config = dict(
    input='log_mel',
    loss='sigmoid',
    embed_dim=256,
    encoder_depths=[8],
    text_encoder_inner_norm=False,
    residual_init='none',
    nesterov=True,
    adamw_lr_other_params=0.0022,
    final_lr_fraction=0.05,
    weight_decay=0.03,
)
Rows from block 3 of the audio encoder of a small contrastive audio-text model, named by matrix and row number. Rows with one number belong to one channel. Each number is 128 + 24 x the weight over its row's rms, rounded and kept within 0 to 255. All counts start at 0. Numbers have three digits each. After the name is the row's rms in percent of the matrix's.
After each channel's rows are labels from the 100 clips, of 14848, where the channel reaches its largest size: "top examples" is what is common among them. Only what is clearly more common there than usual is listed. The data: short read English sentences (LibriTTS-R).
# filt: filter width-5 conv, dilation 8 (encoder.blocks.3.filt.weight, 256x256x5, each kernel summed), inputs 0-85
# gate: gate width-5 conv, dilation 8 (encoder.blocks.3.gate.weight, 256x256x5, each kernel summed), inputs 0-85
# out: residual pointwise conv (encoder.blocks.3.out.weight, 256x256x1, transposed), outputs 0-85

filt.201 101:103121167136128119164111118121112086136104124104154169127144142087116127146120144121156159147148124127140131134144131169159119116128111124147095107136113114171100124142089115147086122114140132136124150127115146076140126128105133168165141135142130137126162123
gate.201 095:137081098144116147070126143086097123121128110102149123192139106143127131121099095143082129145131143162155124133135142130136109146126181094170109110128138123119126137119089122128146142096183088091157108145138138152164120089125125141126152099122075138092057136
out.201 105:117129106141155079095107151183103112136137091080168127196123175111116120140084109145086075152153167160104137096099151133125126101145118128132141146149120125112120148107153189119170105156141141135121141127089155106120107110127094133157105150099114131147097078
top examples: the word "he"

filt.227 093:155143140116096096144135088153161112112089119112148136109103151101119150161184140169119114109192128127136155116123135085140110161168178117113107150084165174138137087161136141108108096167144173102142125167137143089145127150084149125112130114150117135120169112
gate.227 109:094132116124177084105133131167148083157136113119111140132082107106125086124114118133101116118127141147141120148131148169107083143125118117103120132133134124152138134107097171114160143099092110090117144145134132112086144162144188145170159168143140138131119135
out.227 105:157084130152082138125118119147132135087171131152100102168144110129143132120142168150150131134140147171114127144093120112104137131117097125094142114142139145145133114133134155151110093169154137110145156169130083095096107146136129119173137100183165123129129134
top examples: the word "was"; the word "it"

filt.103 096:150097158116160158148134112127119086147144131109100133114119150110112138170151100155084129084107088149115119107167134163090166155125113151080083139120129133175127100105144093082057080126130107129118204115122107124106137141146098164111123139100116114143142095
gate.103 100:132112165117130141113138140159128099151106091166172172138122196149167141118132155159171117099133149194076138154110136152120095120105134122086129106169133142145142113129133142117123105075147128099122155137145119153096120138146133156108140112131123112132158148
out.103 083:140147097117119092132130117130155109105113154091128112155095108108143089112129146138097128131169126122130160166099122103167087110112120112106129133147156126143145121112141127110100133067105122173114098131161098145111128155128125169101110111147089126096144115
top examples: voice: male

filt.50 105:092128124131116117113126100128122111128104142094111115132129137096140087134103126174110142142143119115089119133137147132129050129136135133149163153131138129110148177174130138156114140162108161119121143133096102121164131133089076140092125105088092162142148167
gate.50 112:093132164123167141101133115134172117165119142132124153171142105133126110154083111170094138101126126154156118139143135155121101159133196139135113133104126142129173140147132147154119098141106162098178153143120108091127155098145108136131158096121140149137121152
out.50 117:140139126152138119120135171125084143184111097117124146135106133130105122110114096140100152140144165103123096136162117112160121120148124109128168149103092111138140114153114102138183181117120153131149089113118140136133155102112119150119131099129135163112102146
top examples: voice: male

filt.21 105:126134146168102158114123116132110112139126140115117104143173184116085133138063123164157098125118153146111095132105120132096131116168120099129098155156132133105218144133120176145114101131155143126169149132132149095122138138160150146085114142118107106085161202
gate.21 108:101156119127144097155134110130122127141133099161167137136084128158127124175098122148082145148125112138133145137119179117156103107136151133112115135060084151147132093143134151128129152124109080102132140135127103129131151116162167134161197086113160123127117126
out.21 100:142125142154148146103140130133132151092140140140120164151144141152162118162148148105098113097146107106147137141140115097134128172143126180158157157096108168163129181150145080066137146129147136136127142145105156098144163123140111150091128135102099122145112135
top examples: the word "not"

filt.252 096:104145113127193119109077135140119120125115147151166158121160122134160192117142185141139084157122166120146134145111124126111136123127107158127072092162076137145125182136167103095191127120116159086109141102094129158122156126124140121149063181144126115085141123
gate.252 100:122129148109123107081120127098122119154112138069117129138133126150161093094132112106142098134102147151101113137168165150142097125161145144167094176100134102123161121139137134098103154111129140127167127120135183129117160115158112128196180146121127158123122124
out.252 092:161095152115128100169148113114159113127146093128126128140141128120131116111101101136124098142117094110188157093175160132168133192162127134096145156182139104120093109079137100132078107115168150112137149171177108158108145145153147138134130156104150136098096096
top examples: the word "was"

filt.73 103:124103158154125150147150131122129158123141143123081118151149109131097086105113114167128100097120148093137123098124113162098143136137151169181055121143126105107136138083114104156126156137137117123131120156122166182117156121157063141131154101110130096123098136
gate.73 102:114125164168145124131107146084142094165106138156122158127132135149165059119124088135108154168097180161152106129107156147147123124144119085146084098119135137139178151096153149146120136106147136105104106115124117127172105181119151136134135111131141139148121147
out.73 091:130119139142119128126112134141116132144130125126127098110142121100160135156155139061123112150113145105160153168087139120150120129121138118100152131122113129138117141161126123117121109159110117096155165118100072147110097151158139105142116128086060133118175122
top examples: the word "you"; the word "he"

filt.154 093:123149082143109134177104115147130128117140149092117179165154082117161096105132144134136115124110117133073115108150173119122123155147179148107115143140084147146131141129135152131118102087136165127093132172166137161161088104101076121156123128136114158119129162
gate.154 097:125171115121122151114126122130141108136135131118116132137116153185132147124203140118117156139097110148169108123150126166097135132112031096133158199117082145112117109131140146133170136133151143100104133125134144123126098132154087122098124095110133131139120151
out.154 099:144133128107139118156144144126150128133119079147125070099135177142086146150163108123128102129099159120106147175133130134155114143103113113153078125154155110073165148154130139125112116123141139119173106153157104100108177166112138108132135126131139139134127109
top examples: the word "was"; the word "is"

filt.34 095:118122153151093111110160123129104106109109098162149156152119122154136128118105151097118111133116161152156171135103126078137122111125119138118073107113096146133079121142115139114107123108132153097134149161115152103131115143124148122127093133128115154086112143
gate.34 107:131167154117133074111104150110137114158099109107147148154104133192102127113148076138187151134125154133115097155097132160135158128115119115159163148099147090139139121125145142143125173092091125145132102162097126160125145130113118146139132111101110165119124141
out.34 102:175124144155138106118115137140124094162121107106097120136140136147120160093133093081084137117164092101156093125162114143114122116112133125151095178108124160137104115074104113103153116108096118161123100159110138169148150167124154122106155133137123133159081135
top examples: the word "was"

filt.81 104:183154102094111135125114152114148182109115166122139139133146088129154142125105167113135126131127116096106123139132160120106135167117173091114174125177116113147157153197116130160150147149136131131171134113136158126155152144162158118125161109092172152153095128
gate.81 101:152104137092088102129107134117116120126135183132089174165120147173140104135142096122116084179107141152116145123136110176126125133099054109125110147120146112106121122132125157105121176097170143085084133111107133156157087125092118119143151137125145128185138103
out.81 094:139124123122132140106164163115114044178127183092116100152105103143152131099138107155138124140143122134126143140144121125150099133109138139136128128111154126142092101151170161118133124098159117157143087124110144171116148134087167147146085164116125104170160127
top examples: the word "i"

filt.12 101:137161125124095112171130107131143167122155106107165100110133119170146160128109116108161145117133130165147147121124097170164106131150132167143176104099138121117113154136127111138100150119081099148112117120114178122124116145148120111101143083136159146142114154
gate.12 108:160121093100122104090153155127129106079112172117115085129169133144138136161154133126115119112118127143150159108111096157098178151110083102117142186122165147138157110145137091102133147104142141095142149138136106144137128167119127140093101133114094156155119141
out.12 102:129142109112174119093143135122133062151135182119131099130119134098169102122147114123125103155125146140169161079134141079137152115116145124129129113139121137118134121151145137126123163174136186147184140144106150113148118150102093124138145148155138118154123150
top examples: voice: male

filt.229 093:137136154110138118106119118097169126136118121118102127134160162128128164113144172138145128135171166139129134122091138132153107135078134107138147119118160132166147180137148116099149174177109117160156121138149145135123122148122120124137113137126090068134128104
gate.229 094:093130068160138104119153120107149123134150147112096112134109138153135082126169115155102111125087096173137156119138152145145115136171127111149099082076090143176152167092140129143165160130120187097129117123125110144117117123113102129166136123138136131095103134
out.229 104:084090096109164143062088117128131132140094129098153132134139128147124123152156135136112118136147177119137131073141113111146109095121148111115112155111113122134120113106112136099149155133122095156091120139134074113121119146143086111125121094127101115095130109
top examples: the word "you"

filt.196 097:127156113180151089128157142113129122143107119119144151118099119119121094080120153156150133161130106123173125108110143138155146132113119146137123162121135113123080142152156131099089164127154119123108105159091144140107141117082138141157142113140108112116147144
gate.196 105:126108131118108096155159133117068117085113114133141173116106122158170142177149097094086133162131128131107165162145140097138128122111091116110102134080152105137131147102122131122130136120140115063087142112076129170115124110148160160132138116134148145160122132
out.196 105:142100056096125111131140089138149156146119088113135112100126127132086145103151124110124094144100117090165147135091098124133120089138140100149151103147158119123138077150110113115162083154102168105116122147102153174124130124143138104133154094129168134113134081
top examples: the word "it"; the word "is"

filt.49 097:108124113113174148106104133137135133126145137139105106137161153148094125139159143115152132127156108099147168092131118133101142125128096124159142099115128160163164212116152139108178082113137142141168136124081072129111109129123145138143128153177158107122139094
gate.49 086:116166090133176103165118135161112137153130137125131147169125101118163124131151133162103135163121124105096119132105147104159139139142139136130092139134156111130142124135118154135106123139113136112151143140140117163110144127117103172155164140143143143148172119
out.49 108:136111051160116121109100130109105172134100143093115154108136108139115151090107085120084095138101129152112118130117157144125133120172158102122118127100156125153133125149133099113115166109141128076088112107109141085145120089116122117151147132112158093142154138
top examples: the word "you"

filt.26 094:152163058178102134082120117098103121120173115119127115121155120131121156111131131139140128115158075121124127109125144150129078120118092100159149121151156123112119159122135119139171143135109146141111113149114096127170112129115096175128092165132113126095119140
gate.26 105:120180087124110105131111117124155146116133100113134149167109129135158111131140095118124159122101107110125121158155141124104110110095118137147136145130185122101115167123120126168135142110091104110155130141148124132173107120106157125130151093123101135150100142
out.26 108:154083165126118118166132119120167170159137157119114123118127143123136135092132148151143098150126111135123142125141112131135138132129127086138149127142116126129166183116122131116102137119134117102134112169158154130122145109129129118138086167115133091099105065
top examples: the word "he"

filt.55 100:100115118129086133100120132095134083171130150120129106141143180100108128109151126127182132153137140129114114104130134089105138123153149121153122154172131129130135109143114136137121112117162080146142088105080167115126173129131195146125126143170140184113108139
gate.55 103:117105156137110081154105137130147086173138160152102137180151124168133140123105151104132111116143136162141116125083137112122112136106096134168115152115128102146126153105151105141107152147124096143118111151095163161107117160158077155132130130145084096125143145
out.55 102:140128156143142128114149134113138152180109149083150118113119157119156145099107079150106129079134128158120130112119099139180146108189113102140178099120137156130115130117126109123125141139168119091123146121119122148133108108107163124122159125117164119113123109
top examples: the word "the"

filt.172 105:151098130096143162153141127125094163142110110140117112112096139143127136176159132141112161143133114109153154118118125113146144119138090133171133121117085118123137108112101103116123120128140124118074124095125154119124102151167103164121106135111106131088108111
gate.172 103:125138130112170151139111120115148135135137088136140170131116117158121085115151124115151107144122159126149157140093121106143130120108082156162124090138153111125144113083093115116111166112100131124120152150079168123107116174148149149133164170136100119161126135
out.172 099:108147106134117146101111122132135088112143153101180132136127109134126180136112115141119115134118177107130127086149144134124114150111146090130106150126099162078101087101132141165144110175149111172139124136122153123124135121082138120137135147147106136132140142
top examples: the word "was"

filt.210 111:160115095141081172146131123088121167110093152136120095135128112166148145169061144116114104110114095113114116123114156133115168111152191137094121159156159113143161178122140131146114120146138137127193107108168124134142134099158156129137141108094137160136143109
gate.210 119:116097137143125130134119134122115130141153076102111136108118102144194081128107129095148116141158099130120106180096144164126099161086133113087105097195109110153109173126123135142127155083105108108119128124124114113138123127129093151140130103136122131173090135
out.210 110:128146134117126117118111080160127117129100147151179135152102165131118140114143108177136147109146140119134079084124074056144130094110131136133159128084121108108106159160131138147134113165128109114151120108177076133157136090140124141123167117147133162135134143
top examples: voice: female

filt.20 100:125077101111164112146172117139181130108123185131107126173168147132077149141146158115125112117142164132107090107132103130119155134109119109161143104110126124140115101108134106142149137148176113115133119143116127070135118138133140142089116156113142118140139147
gate.20 105:093142116128110100131186166141085096120139097129162140109092108131162075151043168115172130120113119131130145151157164130149117133144135120152102120109117114104084115147132163105082102129094098105116152135122131114137106130134159111149098126128129144151170076
out.20 101:115142114111122106098141101104136111141166181117104149118104107170166104106164098122131136130150123108157167143131100140113110096126137160138122096095166108155102136135104120126150106098081132108087100105117154121160121153097091132125124130117100155166160117
top examples: the word "it"

filt.117 093:112126199104149092090157174138165062109118091092103148104135175103089075119144094140129094147123095133160153106128110140154122124128092154107135121108132126107095147095134094104124136125121129094145158119169118111120149150166136103131119122119113141132124112
gate.117 095:110139163106112104093162103094127113122152139152115134127143097159144125156131144147131134152195168119111106136145119094093092127134119161172120128114145095078132123130145105124140107140145138095138180143080135101142087164164138159111137130139122133135106130
out.117 092:102107102100127157120088095118110139156081144130115092138157138143105132144163116087114162092147142104144095174106129096123124143144165114170140123143115122158134127124138117107130122106138138136139152122089164141097086107130110168146155155125101090117104124
top examples: the word "i"

filt.203 088:144115121125155093147135158143128125131132162146104109110152120131161145103145123121130159119103111128110119123114105109176105094138140187113132134089141127109096122094147107115102111152152100134116137053110085102111106168135113095146126070116115121149083097
gate.203 106:150121129124144091136151119090096115127112169119102148136128111183136081151062091119090136175112152200134140165119140132140121154113158118172107119084146127135135116130090142102149146097175131072107112131124124149144060134116147091132145160125128115134149132
out.203 098:124138124141085146128078139132148170065097106118138111109160080137114148106111145132140168125137103159143121076099181157137145073148127157155161123088071092109127119136101127157111157132139127111148150156139160134139118115091123159151085150143108099135158109
top examples: the word "it"

filt.193 105:137181124108153081077109133111181114186105181091104071106122126158126108136148147138144109132126082136105103136121158122105152171190144117085152140104103141162127127166147135123121170162105160102137127120157124099124099130147141121137134163138142156130076123
gate.193 092:114183117134119130128123180138109106084102115143136135107120109182125120143093082176130142142124136110132138159097119111115156153083147132126121086132119081096100140117106100085098113126103097105148165147098115141109059149115112141134112100123124172133113132
out.193 104:151064204145163127120141096130112162137128140117167136149172121148141069121131126138106096138169136134146085156133147093112121114115113073137132135146150130168103108131102152155133100126173110128143084169128161079146144077165124136116125128126134097127133126
top examples: the word "how"

filt.238 091:094161166096123122121128136121097149092147172146144060130177197160167108104158143152101137167117103103119146108115116145130163130146095138126146109181124105131079086112133099111119151163113086134145116109138170147168141096153124164142094109121109156136076139
gate.238 098:153167133115162119135134170151113129123151121150115081105104160156101155117144127146151124138140169130114147127138135153066180157117132116109130144167127145136145116122122132133184164101158173112132139133110119125139147137168151147136121104154111108125101143
out.238 113:111131109144119135137119139156120120131129124145152082147101109112138129143087149098160131142142144131119140099192160174126130136113114099156121128103158134072112121139106111123103153106147130139127145133084128128081084173116121128110114144123153086168126090
top examples: the word "not"

filt.89 111:133128106115104125087128133127109127140099119120119103097175161161120143159119128135161125096117153131113037159114085095145111119160097068132134175116146166150135129151148140135165122155137120155147102124112122115116177176120073148139155096120149152113152149
gate.89 101:116144139137110122156142147155080142089118137118157149155138133173170094146117172156108152114112109136094111157160172135168098140128141145117088149102133126085116126079144106129121128114148120137095169121157167117149089124124118171116128104169132135126156151
out.89 108:128118144123157107108118140119125078129157108114155172159117109139162131150123126101161174150132131158140089121141082088106173134175151156122075128168099092124170110139135137110114088087147133102119110152114123146144108093099179113138136116132152089129103153
top examples: the word "was"; the word "it"

filt.25 099:144133160130128144122161092112141091109128126132133175089118113147200169155200128129116121139094117112088134117149130127131162147125120152121134136160136161189107161115142128161095152103144107143150173126120132103121153126107141125133109052083165086107134138
gate.25 097:126164099099164077140163118103173129124145102146116147130166099131152141145162129153097113133141130170144160133173140136098120134123141174179152104119145168152137127130172134161095132107129156065107081141118155124115132116154142155143137064115128084153139186
out.25 096:102153115137153144140129117103137112125128113095165072123146149126068106101098103142141131102151115148158122129121125114129131136150142108133138093116093118157129120115106109131105107135139137158066126142097118151107112126133132147098134164131129119123091128
top examples: voice: male

filt.248 102:111093126140174130184109134139143138084115097130130165129151131164147097113130124096104135114152144140145108126127132123122122119137141128063134159106163145135130182141114089125146129156119147115120144123124121114133114164134170150121113125124128074119105099
gate.248 100:103126148114122115139131150114132112131118118106123135136098156162120133155173135090113101130136130127140138117119119149122110138155067103131121145122123170120119090106133094091148116134113201110132114118090166140138129139138143147147141131124132159149127144
out.248 095:178086151147125120104140092088097070096143162139133133143130098076115138169172116146125155120105178127107209138108155096144117134132152125114065153103114078153109090163167139110121112131111129119163065120179124094146130118121179136091132134140109121160188107
top examples: the word "the"

filt.148 094:149138133147176148085151149136144105141122109148087105096130128059087118120073091134124121152106144133143136124111147123128129124133148120118133154117129116177134138158092130143113121139128172107127153120050104145155130123150160116123140138145165152152128102
gate.148 101:106087102153137117110156167131121083115115164158135083118125166116156128123132092140130119127092143157150132134146163128068147126123109127132125103131099135120149149149149097118143120137149132057112144143122114105140133081131116185083117085150126105155091126
out.148 098:118125114123130124129117170108100153120097145143120172086113139129101122115135128140126158115147117124150135167134144100185089127126118109106108099132143129149140090140119138119126188125120103097126202107117130129120133130145142148114160104097147143111103096
top examples: the word "you"

filt.57 102:143205100139138090122082110116145081147137169138135124141145134164087118151156085101132141113138169139130080123133124092144106117124139142159149143134146139134131122133141158115121112117136087133103113192145114120110140096121109146119077094166154165107140164
gate.57 093:128127124126135096123122109094136131147128136132115118206097129150126111132123065095128157132095125173171116114138120120144134128121152096132102127118145112141113153101151125165152154099095139100150133128123133099145166167123120143160157167146119128157093111
out.57 095:106095100110130085122103126122114102109184079097142166156141113146106140136139121136140157100115112106118158098157133157160146104145095112112133145176111120133096086154094126155109119110126158108136127152130141137142156150104107082155123162090100122119127135
top examples: the word "i"

filt.104 098:093128138170077124100099124116118105147118157148154165127123101148126117118137131110120136127145122132134140107120146084161096110111141092168151134124133100099114115160100130111160109142104104143153137156145126119148145104151103148111131095170156133112161144
gate.104 094:135145146137129051134168150104156121074132163128168181121096124175148114089136100138074101162133152159110113145121148114153109135120153168161102139102132128133126111096125154128139125126121140073146129111122171100158106131120095132145143093086112153137121154
out.104 111:152175182137126153133162150182122132110141118140133140105164113176130113127096101132086091108120112135126139131157127136156138175122147129148089130137137086127174152133124106160110160088137127122107152124097122161119122117134145130121115124097132128126108150
top examples: the word "he"

filt.150 107:117165100099122140123097153110125107176127124110126112137162117152127114106139127138121137113134133123105130117180126122160152138145092155120133162141120154082123126085185115161118108093184131120109149093081166126145125105115093140147117090165118168111133142
gate.150 105:121161153124145126119117155139110153108113114115136141152154142167174138109106147098122121106107139115061114134135112158108147162106116135104142127172124114151094089100164119146131133123147177158132182150119137139128123111106069142140148120161142117134143119
out.150 103:086125121140110171139156124139104098128155109135119140172142096149143138178099118156182130121105132134167094125083130127139111155167104126106151119127181098096140102167176132102136109172125131096131133114135097084117142142129155098153128129099120073137129154
top examples: the word "was"

filt.22 097:110100172063154146146093117143120145148145137119109098133161135144063146123133137112119117112160124148060122106138113114113130105138151143156145181143110118143114133145118108119172173134127181132144153073101135145147100114173110113127132133096142116139086114
gate.22 087:118133107149102127095139133149108101141133138143077140153082135156197128129177105126115092156084106171128076168125136085115116164135160106089114126188081114106117147156128152101105170110093144110135161104093141114139112109132149104150137140107120156157097122
out.22 092:166126110107105107158169119127111134098131187160127147143120141103146130174108115112132170154131158146155144110151113109136152143135147139167088108147165152109125124087174133157092155136184068122125152143178126118149107129117125150143109102147149158129135101
top examples: voice: female

filt.91 095:140150117127115162152106176093122131178142130127144104133158098073116098102141130146119102102128107126135169103043141115108167121170117173184112117081163099122127145144102127117108129126137126133152112111108160155109137106121123117107163129141117110129105172
gate.91 104:088129169083097133150151129107141113142151145113108117167100133169151140164136129118132124102113129129141126172122096160124087125102099150150114166144121106121154124097112141134110144113113158125156085151096175097114118160165112123119135120141095168139092177
out.91 110:134088097124130117123177148130132123099160148138142129081115151144150065167130079132158170106137119121141140104147139126136157095130108075142152075165125136093130096153080115149155176152129120137137104124159130126104117153091165120078158124104118122135144105
top examples: the word "the"

filt.143 110:129110153111131086086110117157165148143158102096128150100090130090150139113135132115138134118165098122113150119117146157112143121102160125138163143117153139147120126128123134209141165095163132146182136168171140181185205095097179136109145114142151111137097154
gate.143 107:142145146158200090091171170106148125165138123135154140108081121130167127136143100144109139164131123158117111112137118144132073116146135114137133140121153123107149136137141157145120131081136182122121150152087137109157117150072122135127146103122126164156120137
out.143 098:128150128150136110171152118148133114135157133165143136121101144148153174124129141181113114120128138123103138161132115149179134152148153130130120138155113151097160128115135131120136112147070134167110134164117111103150126101131174112179167132104140131137161126
top examples: voice: male

filt.249 100:135140149103142083130114107132153148140133117129123196097109100141100109111120106113130088115082120127140127108145120145095136094133116144146101151132108134116126134128074137080091114129147117094108094161127135161165110127134151076159149177146148149108139124
gate.249 093:099114118101153120139102098095155119157115111131166125139116114178165108160113151160098102131099085123088141141110147107131088129108146157116146168140133138169135135115129154172131092095126113090190149120118106151161105096180133131145153103128136131176139162
out.249 099:126100134149154113112157147080112130134136119127134128105114163101126137130142100111141163153149107128122126085102108110107109096113133114091128101120169086129117102107135099162127098134097159169163146136133137097142156119155137108096160114109105145121154146
top examples: the word "the"; the word "was"

filt.110 098:139107071122136122156181115187137124157138133140079163107104143083124134141184131109112130128152142127118146152162141085117131115161129129100084146092108110148131117127134144118127083148103168110144102151133095125082184206103136124132135143140137138110186141
gate.110 093:117126127141140137103123162105136115151107133159162121148102165127153194154120143133060142131109166143131121157152128172112123153067104123126140151135102107103136078099139132091180119134141155133105162093122077112118122144141119099093150099128143099141110151
out.110 099:076105164141153072091106110111149138136119142085117126119126096153169104176104107140132097107101121161166125124153105151136099131139116141141132119144119146127137165172107169125158126127151102128132171168124146125175098095131115171136144127151126109109122131
top examples: the word "how"

filt.185 099:116129091086137127160114146155108130161132099070147085148090142169168111137174125140142135135113092130142112102088158170144129123167120121105151140155090170137098105116138111113146146126145171138133105101142112124134149115089117138122136133135108141139102119
gate.185 100:121130121094114139083144117127121132146122157123111161120087116096173145130125161151139141098137099122146121126117118132131095148141148120093106146166114143125164112080130121123149151150084170125136144138101140144124126111110167093141091112157160149121140103
out.185 102:164104113133079162133120122173161103164113151133097122089121140071103092151079125120125127135151134127132113169114126103146112129123120103132123177138127136134120122106108098156105145144143126101175155126167158112102139153188154123119122151133111136150155142
top examples: the word "the"

filt.113 101:117152187113170137145124130101173140135131142116117126126126142138168140121142143149069133130175161118174121150112153179139129140178113121141124118102138169161136155100149112134132181142131164147122171123137131147156100144158152145146127123151111090136109082
gate.113 092:123168177153102151145141132116127099094126128128170156121124107166185101131116130089159118134152118127098154144163148167145095138114101136156115132109132116130147128119128100123134057085116095101149162150107135078091157130118100146134164143166152180148113121
out.113 098:156074136157108100106154134136149092113090141089131158139135088116144148138104128122175152139105151137090103088128125110119136115097106139154110074095146097138093119126101155102144100101140148149101140180095118066143136107150114115149140151136104144160115146
top examples: text has "you"

filt.129 104:130130082149109122134128120145130143182106147129150155102111158151125160131071107117114131138120160119110153137097157106088077076133144110159086140100119135131144154162092146119122099145108152089176132135122152136117134125130141075104120157163159177129134139
gate.129 098:122139139120099119060131117103146133163126137163118151148081088168139113153103097091088113128126145168141073125141137121137103080128145126142108132147119127137135150117155143142099105084166113128133122129079149134169121122132029116113138104110132119143093130
out.129 088:148095096105118117146094111112122106101134122138135082104138142149113107151151110104150175114133145101113165082173151104133147161170166149112088147128145123127149111113126075147116211112149146162114127160095155164172113145138158109164120196113154133152131163
top examples: voice: male

filt.142 096:145163114119086088149150167083114114134154147135135161123136132169132141141128119124124133129123147125132174125115133162141122106124080143156136106126138153073112105100099150089133126152107141144120135136151107132154138148097117143125141121121101117137126182
gate.142 098:120118132156114098100124151114132132118143130113143179140153144125133128134158167141093104110128159161117112096144138097160128127121195138128156125148135103116135178160133166152138163141100142109151153146121116134129106085137087129128151090081116156143118130
out.142 095:132123176128125156143137058130089107115115159166111134146152097104120092124140116131111133122126154104136095109120151122094123141098132097148098134139179117186117160117093120188129142126139104120121144123166132107165142135156121147124129139109140154120162148
top examples: the word "not"

filt.48 101:138137132132091082101181123131141113169131160116109138157109177101148159137162120161152121125131118124120117151117120131133085144128127103139111129135133119107146093100138172151118144159141141139115157084157107114119121196126118143174096131113108173115100161
gate.48 095:146153094119150121108069150137115107131166108124143157128135121159099101134152077147116124113121155159098065125128137146131117122089173105161144086177123111101139137116124113121152133065142133140113141141112102119148113187118089130136142098118122101140090125
out.48 096:140154148166090141133148165128142144083162100105107129151145136128127100132119162132065136124127151152124081071130144109149128105154130133064118121132147115139098125093121149075101165117124165103119128118140104135103068094094114164086182089147126102130101083
top examples: the word "he"

filt.8 104:117156126166106156104115152128154116148125081109109108185108139090104168150173133139179142129096145116136153126089118120135161104127155169142139139131140127119158169146121111131130122126092111162134122113074180119115087123109147115092133115130142109142148147
gate.8 110:123182126163134119113132182133132114119121129110136175129145133135125100145136150139146138086116136138078109143154131112114088135122113096096116170092110143105108090151122118134148082174117147070109172181088112095121115178141132106123126110151143142121154115
out.8 103:131117138154105158164083168112121148118123109128151141122155159140195105144118139141144160060150134095129168134152136167165164114155166090126144108141117103110109147103137089136136149141133130104105114113121124173145103126153139085151127109125099139140134154
top examples: the word "not"

filt.217 104:117151146116131129137062150089126128114062173106136143082107115125078127149176111148122107133137109150142134116123176140105097150093083070132119104123149168128137106162092118145166106110142130117140143174135092180122118104147131150136148169103124139134133142
gate.217 106:118131106052141079125128112149152154135142149143107096130125078131179104130131132144119131114106124192125150104109144167105101161093153175154141116146150114141147140114140134112133123126141124103127155095137112085147115143155087160140120111113096089125088156
out.217 101:101102141137164118108188139081122150147114104123108132143098147114144158146078139150114130129116075143130135109106144134147145155167126119124146098107141123111110118102160071162138150129114137129158159071121117170176128164108107143093141121151124135130076097
top examples: voice: female

filt.165 110:151107101131164103101112116128087111161143112135110157151164090144092114155109088122102096101106173139162145131137099139145111119163121089105103106108141134139178118085117130138135120132089163137136107123082137164143106121142124146138111152149088122121198111
gate.165 103:120126113162097112120126181122149112150105131098149116141121112213153098156147135099123116122135117121127073139136134120106131130107090119125100148111108148117083141164120114110164135143134106076157116125095122133111126126155141140148118119137130122170110121
out.165 098:127130144147094125109116121077125137133192084131130155108152115115116128141136136130135126167108121129115135107112085158142172140072110147147091117105125150110117108177119115089120101108107138113110153123114120097110179121170150147140105109084165162112155137
top examples: the word "never"

filt.33 104:143134089158142131154105144123094120139142137124075148134143115140158105149118138114091130124136103136134122136167122113124131105161125187149124093126126111124131135120148153090125123093126104121101134086126149143130156174141127125138165130108157102098148111
gate.33 106:131153109171133136119145144118117101181118096152181158116127144168173106137162104140134162152145122145119150138128137164115111154106089081143168150174128153113159128116154118148153182132083131107099142130094100102140103121151121139111145140139098119157139166
out.33 105:124117144111166142138098147116158119147201133129112143108100111167106111137158089147117133074083174138173124112145138140091162147136153131108136150131100135136132117147136120165125110081122128133127129121123099150135160157109169148127116133108119099136114127
top examples: voice: female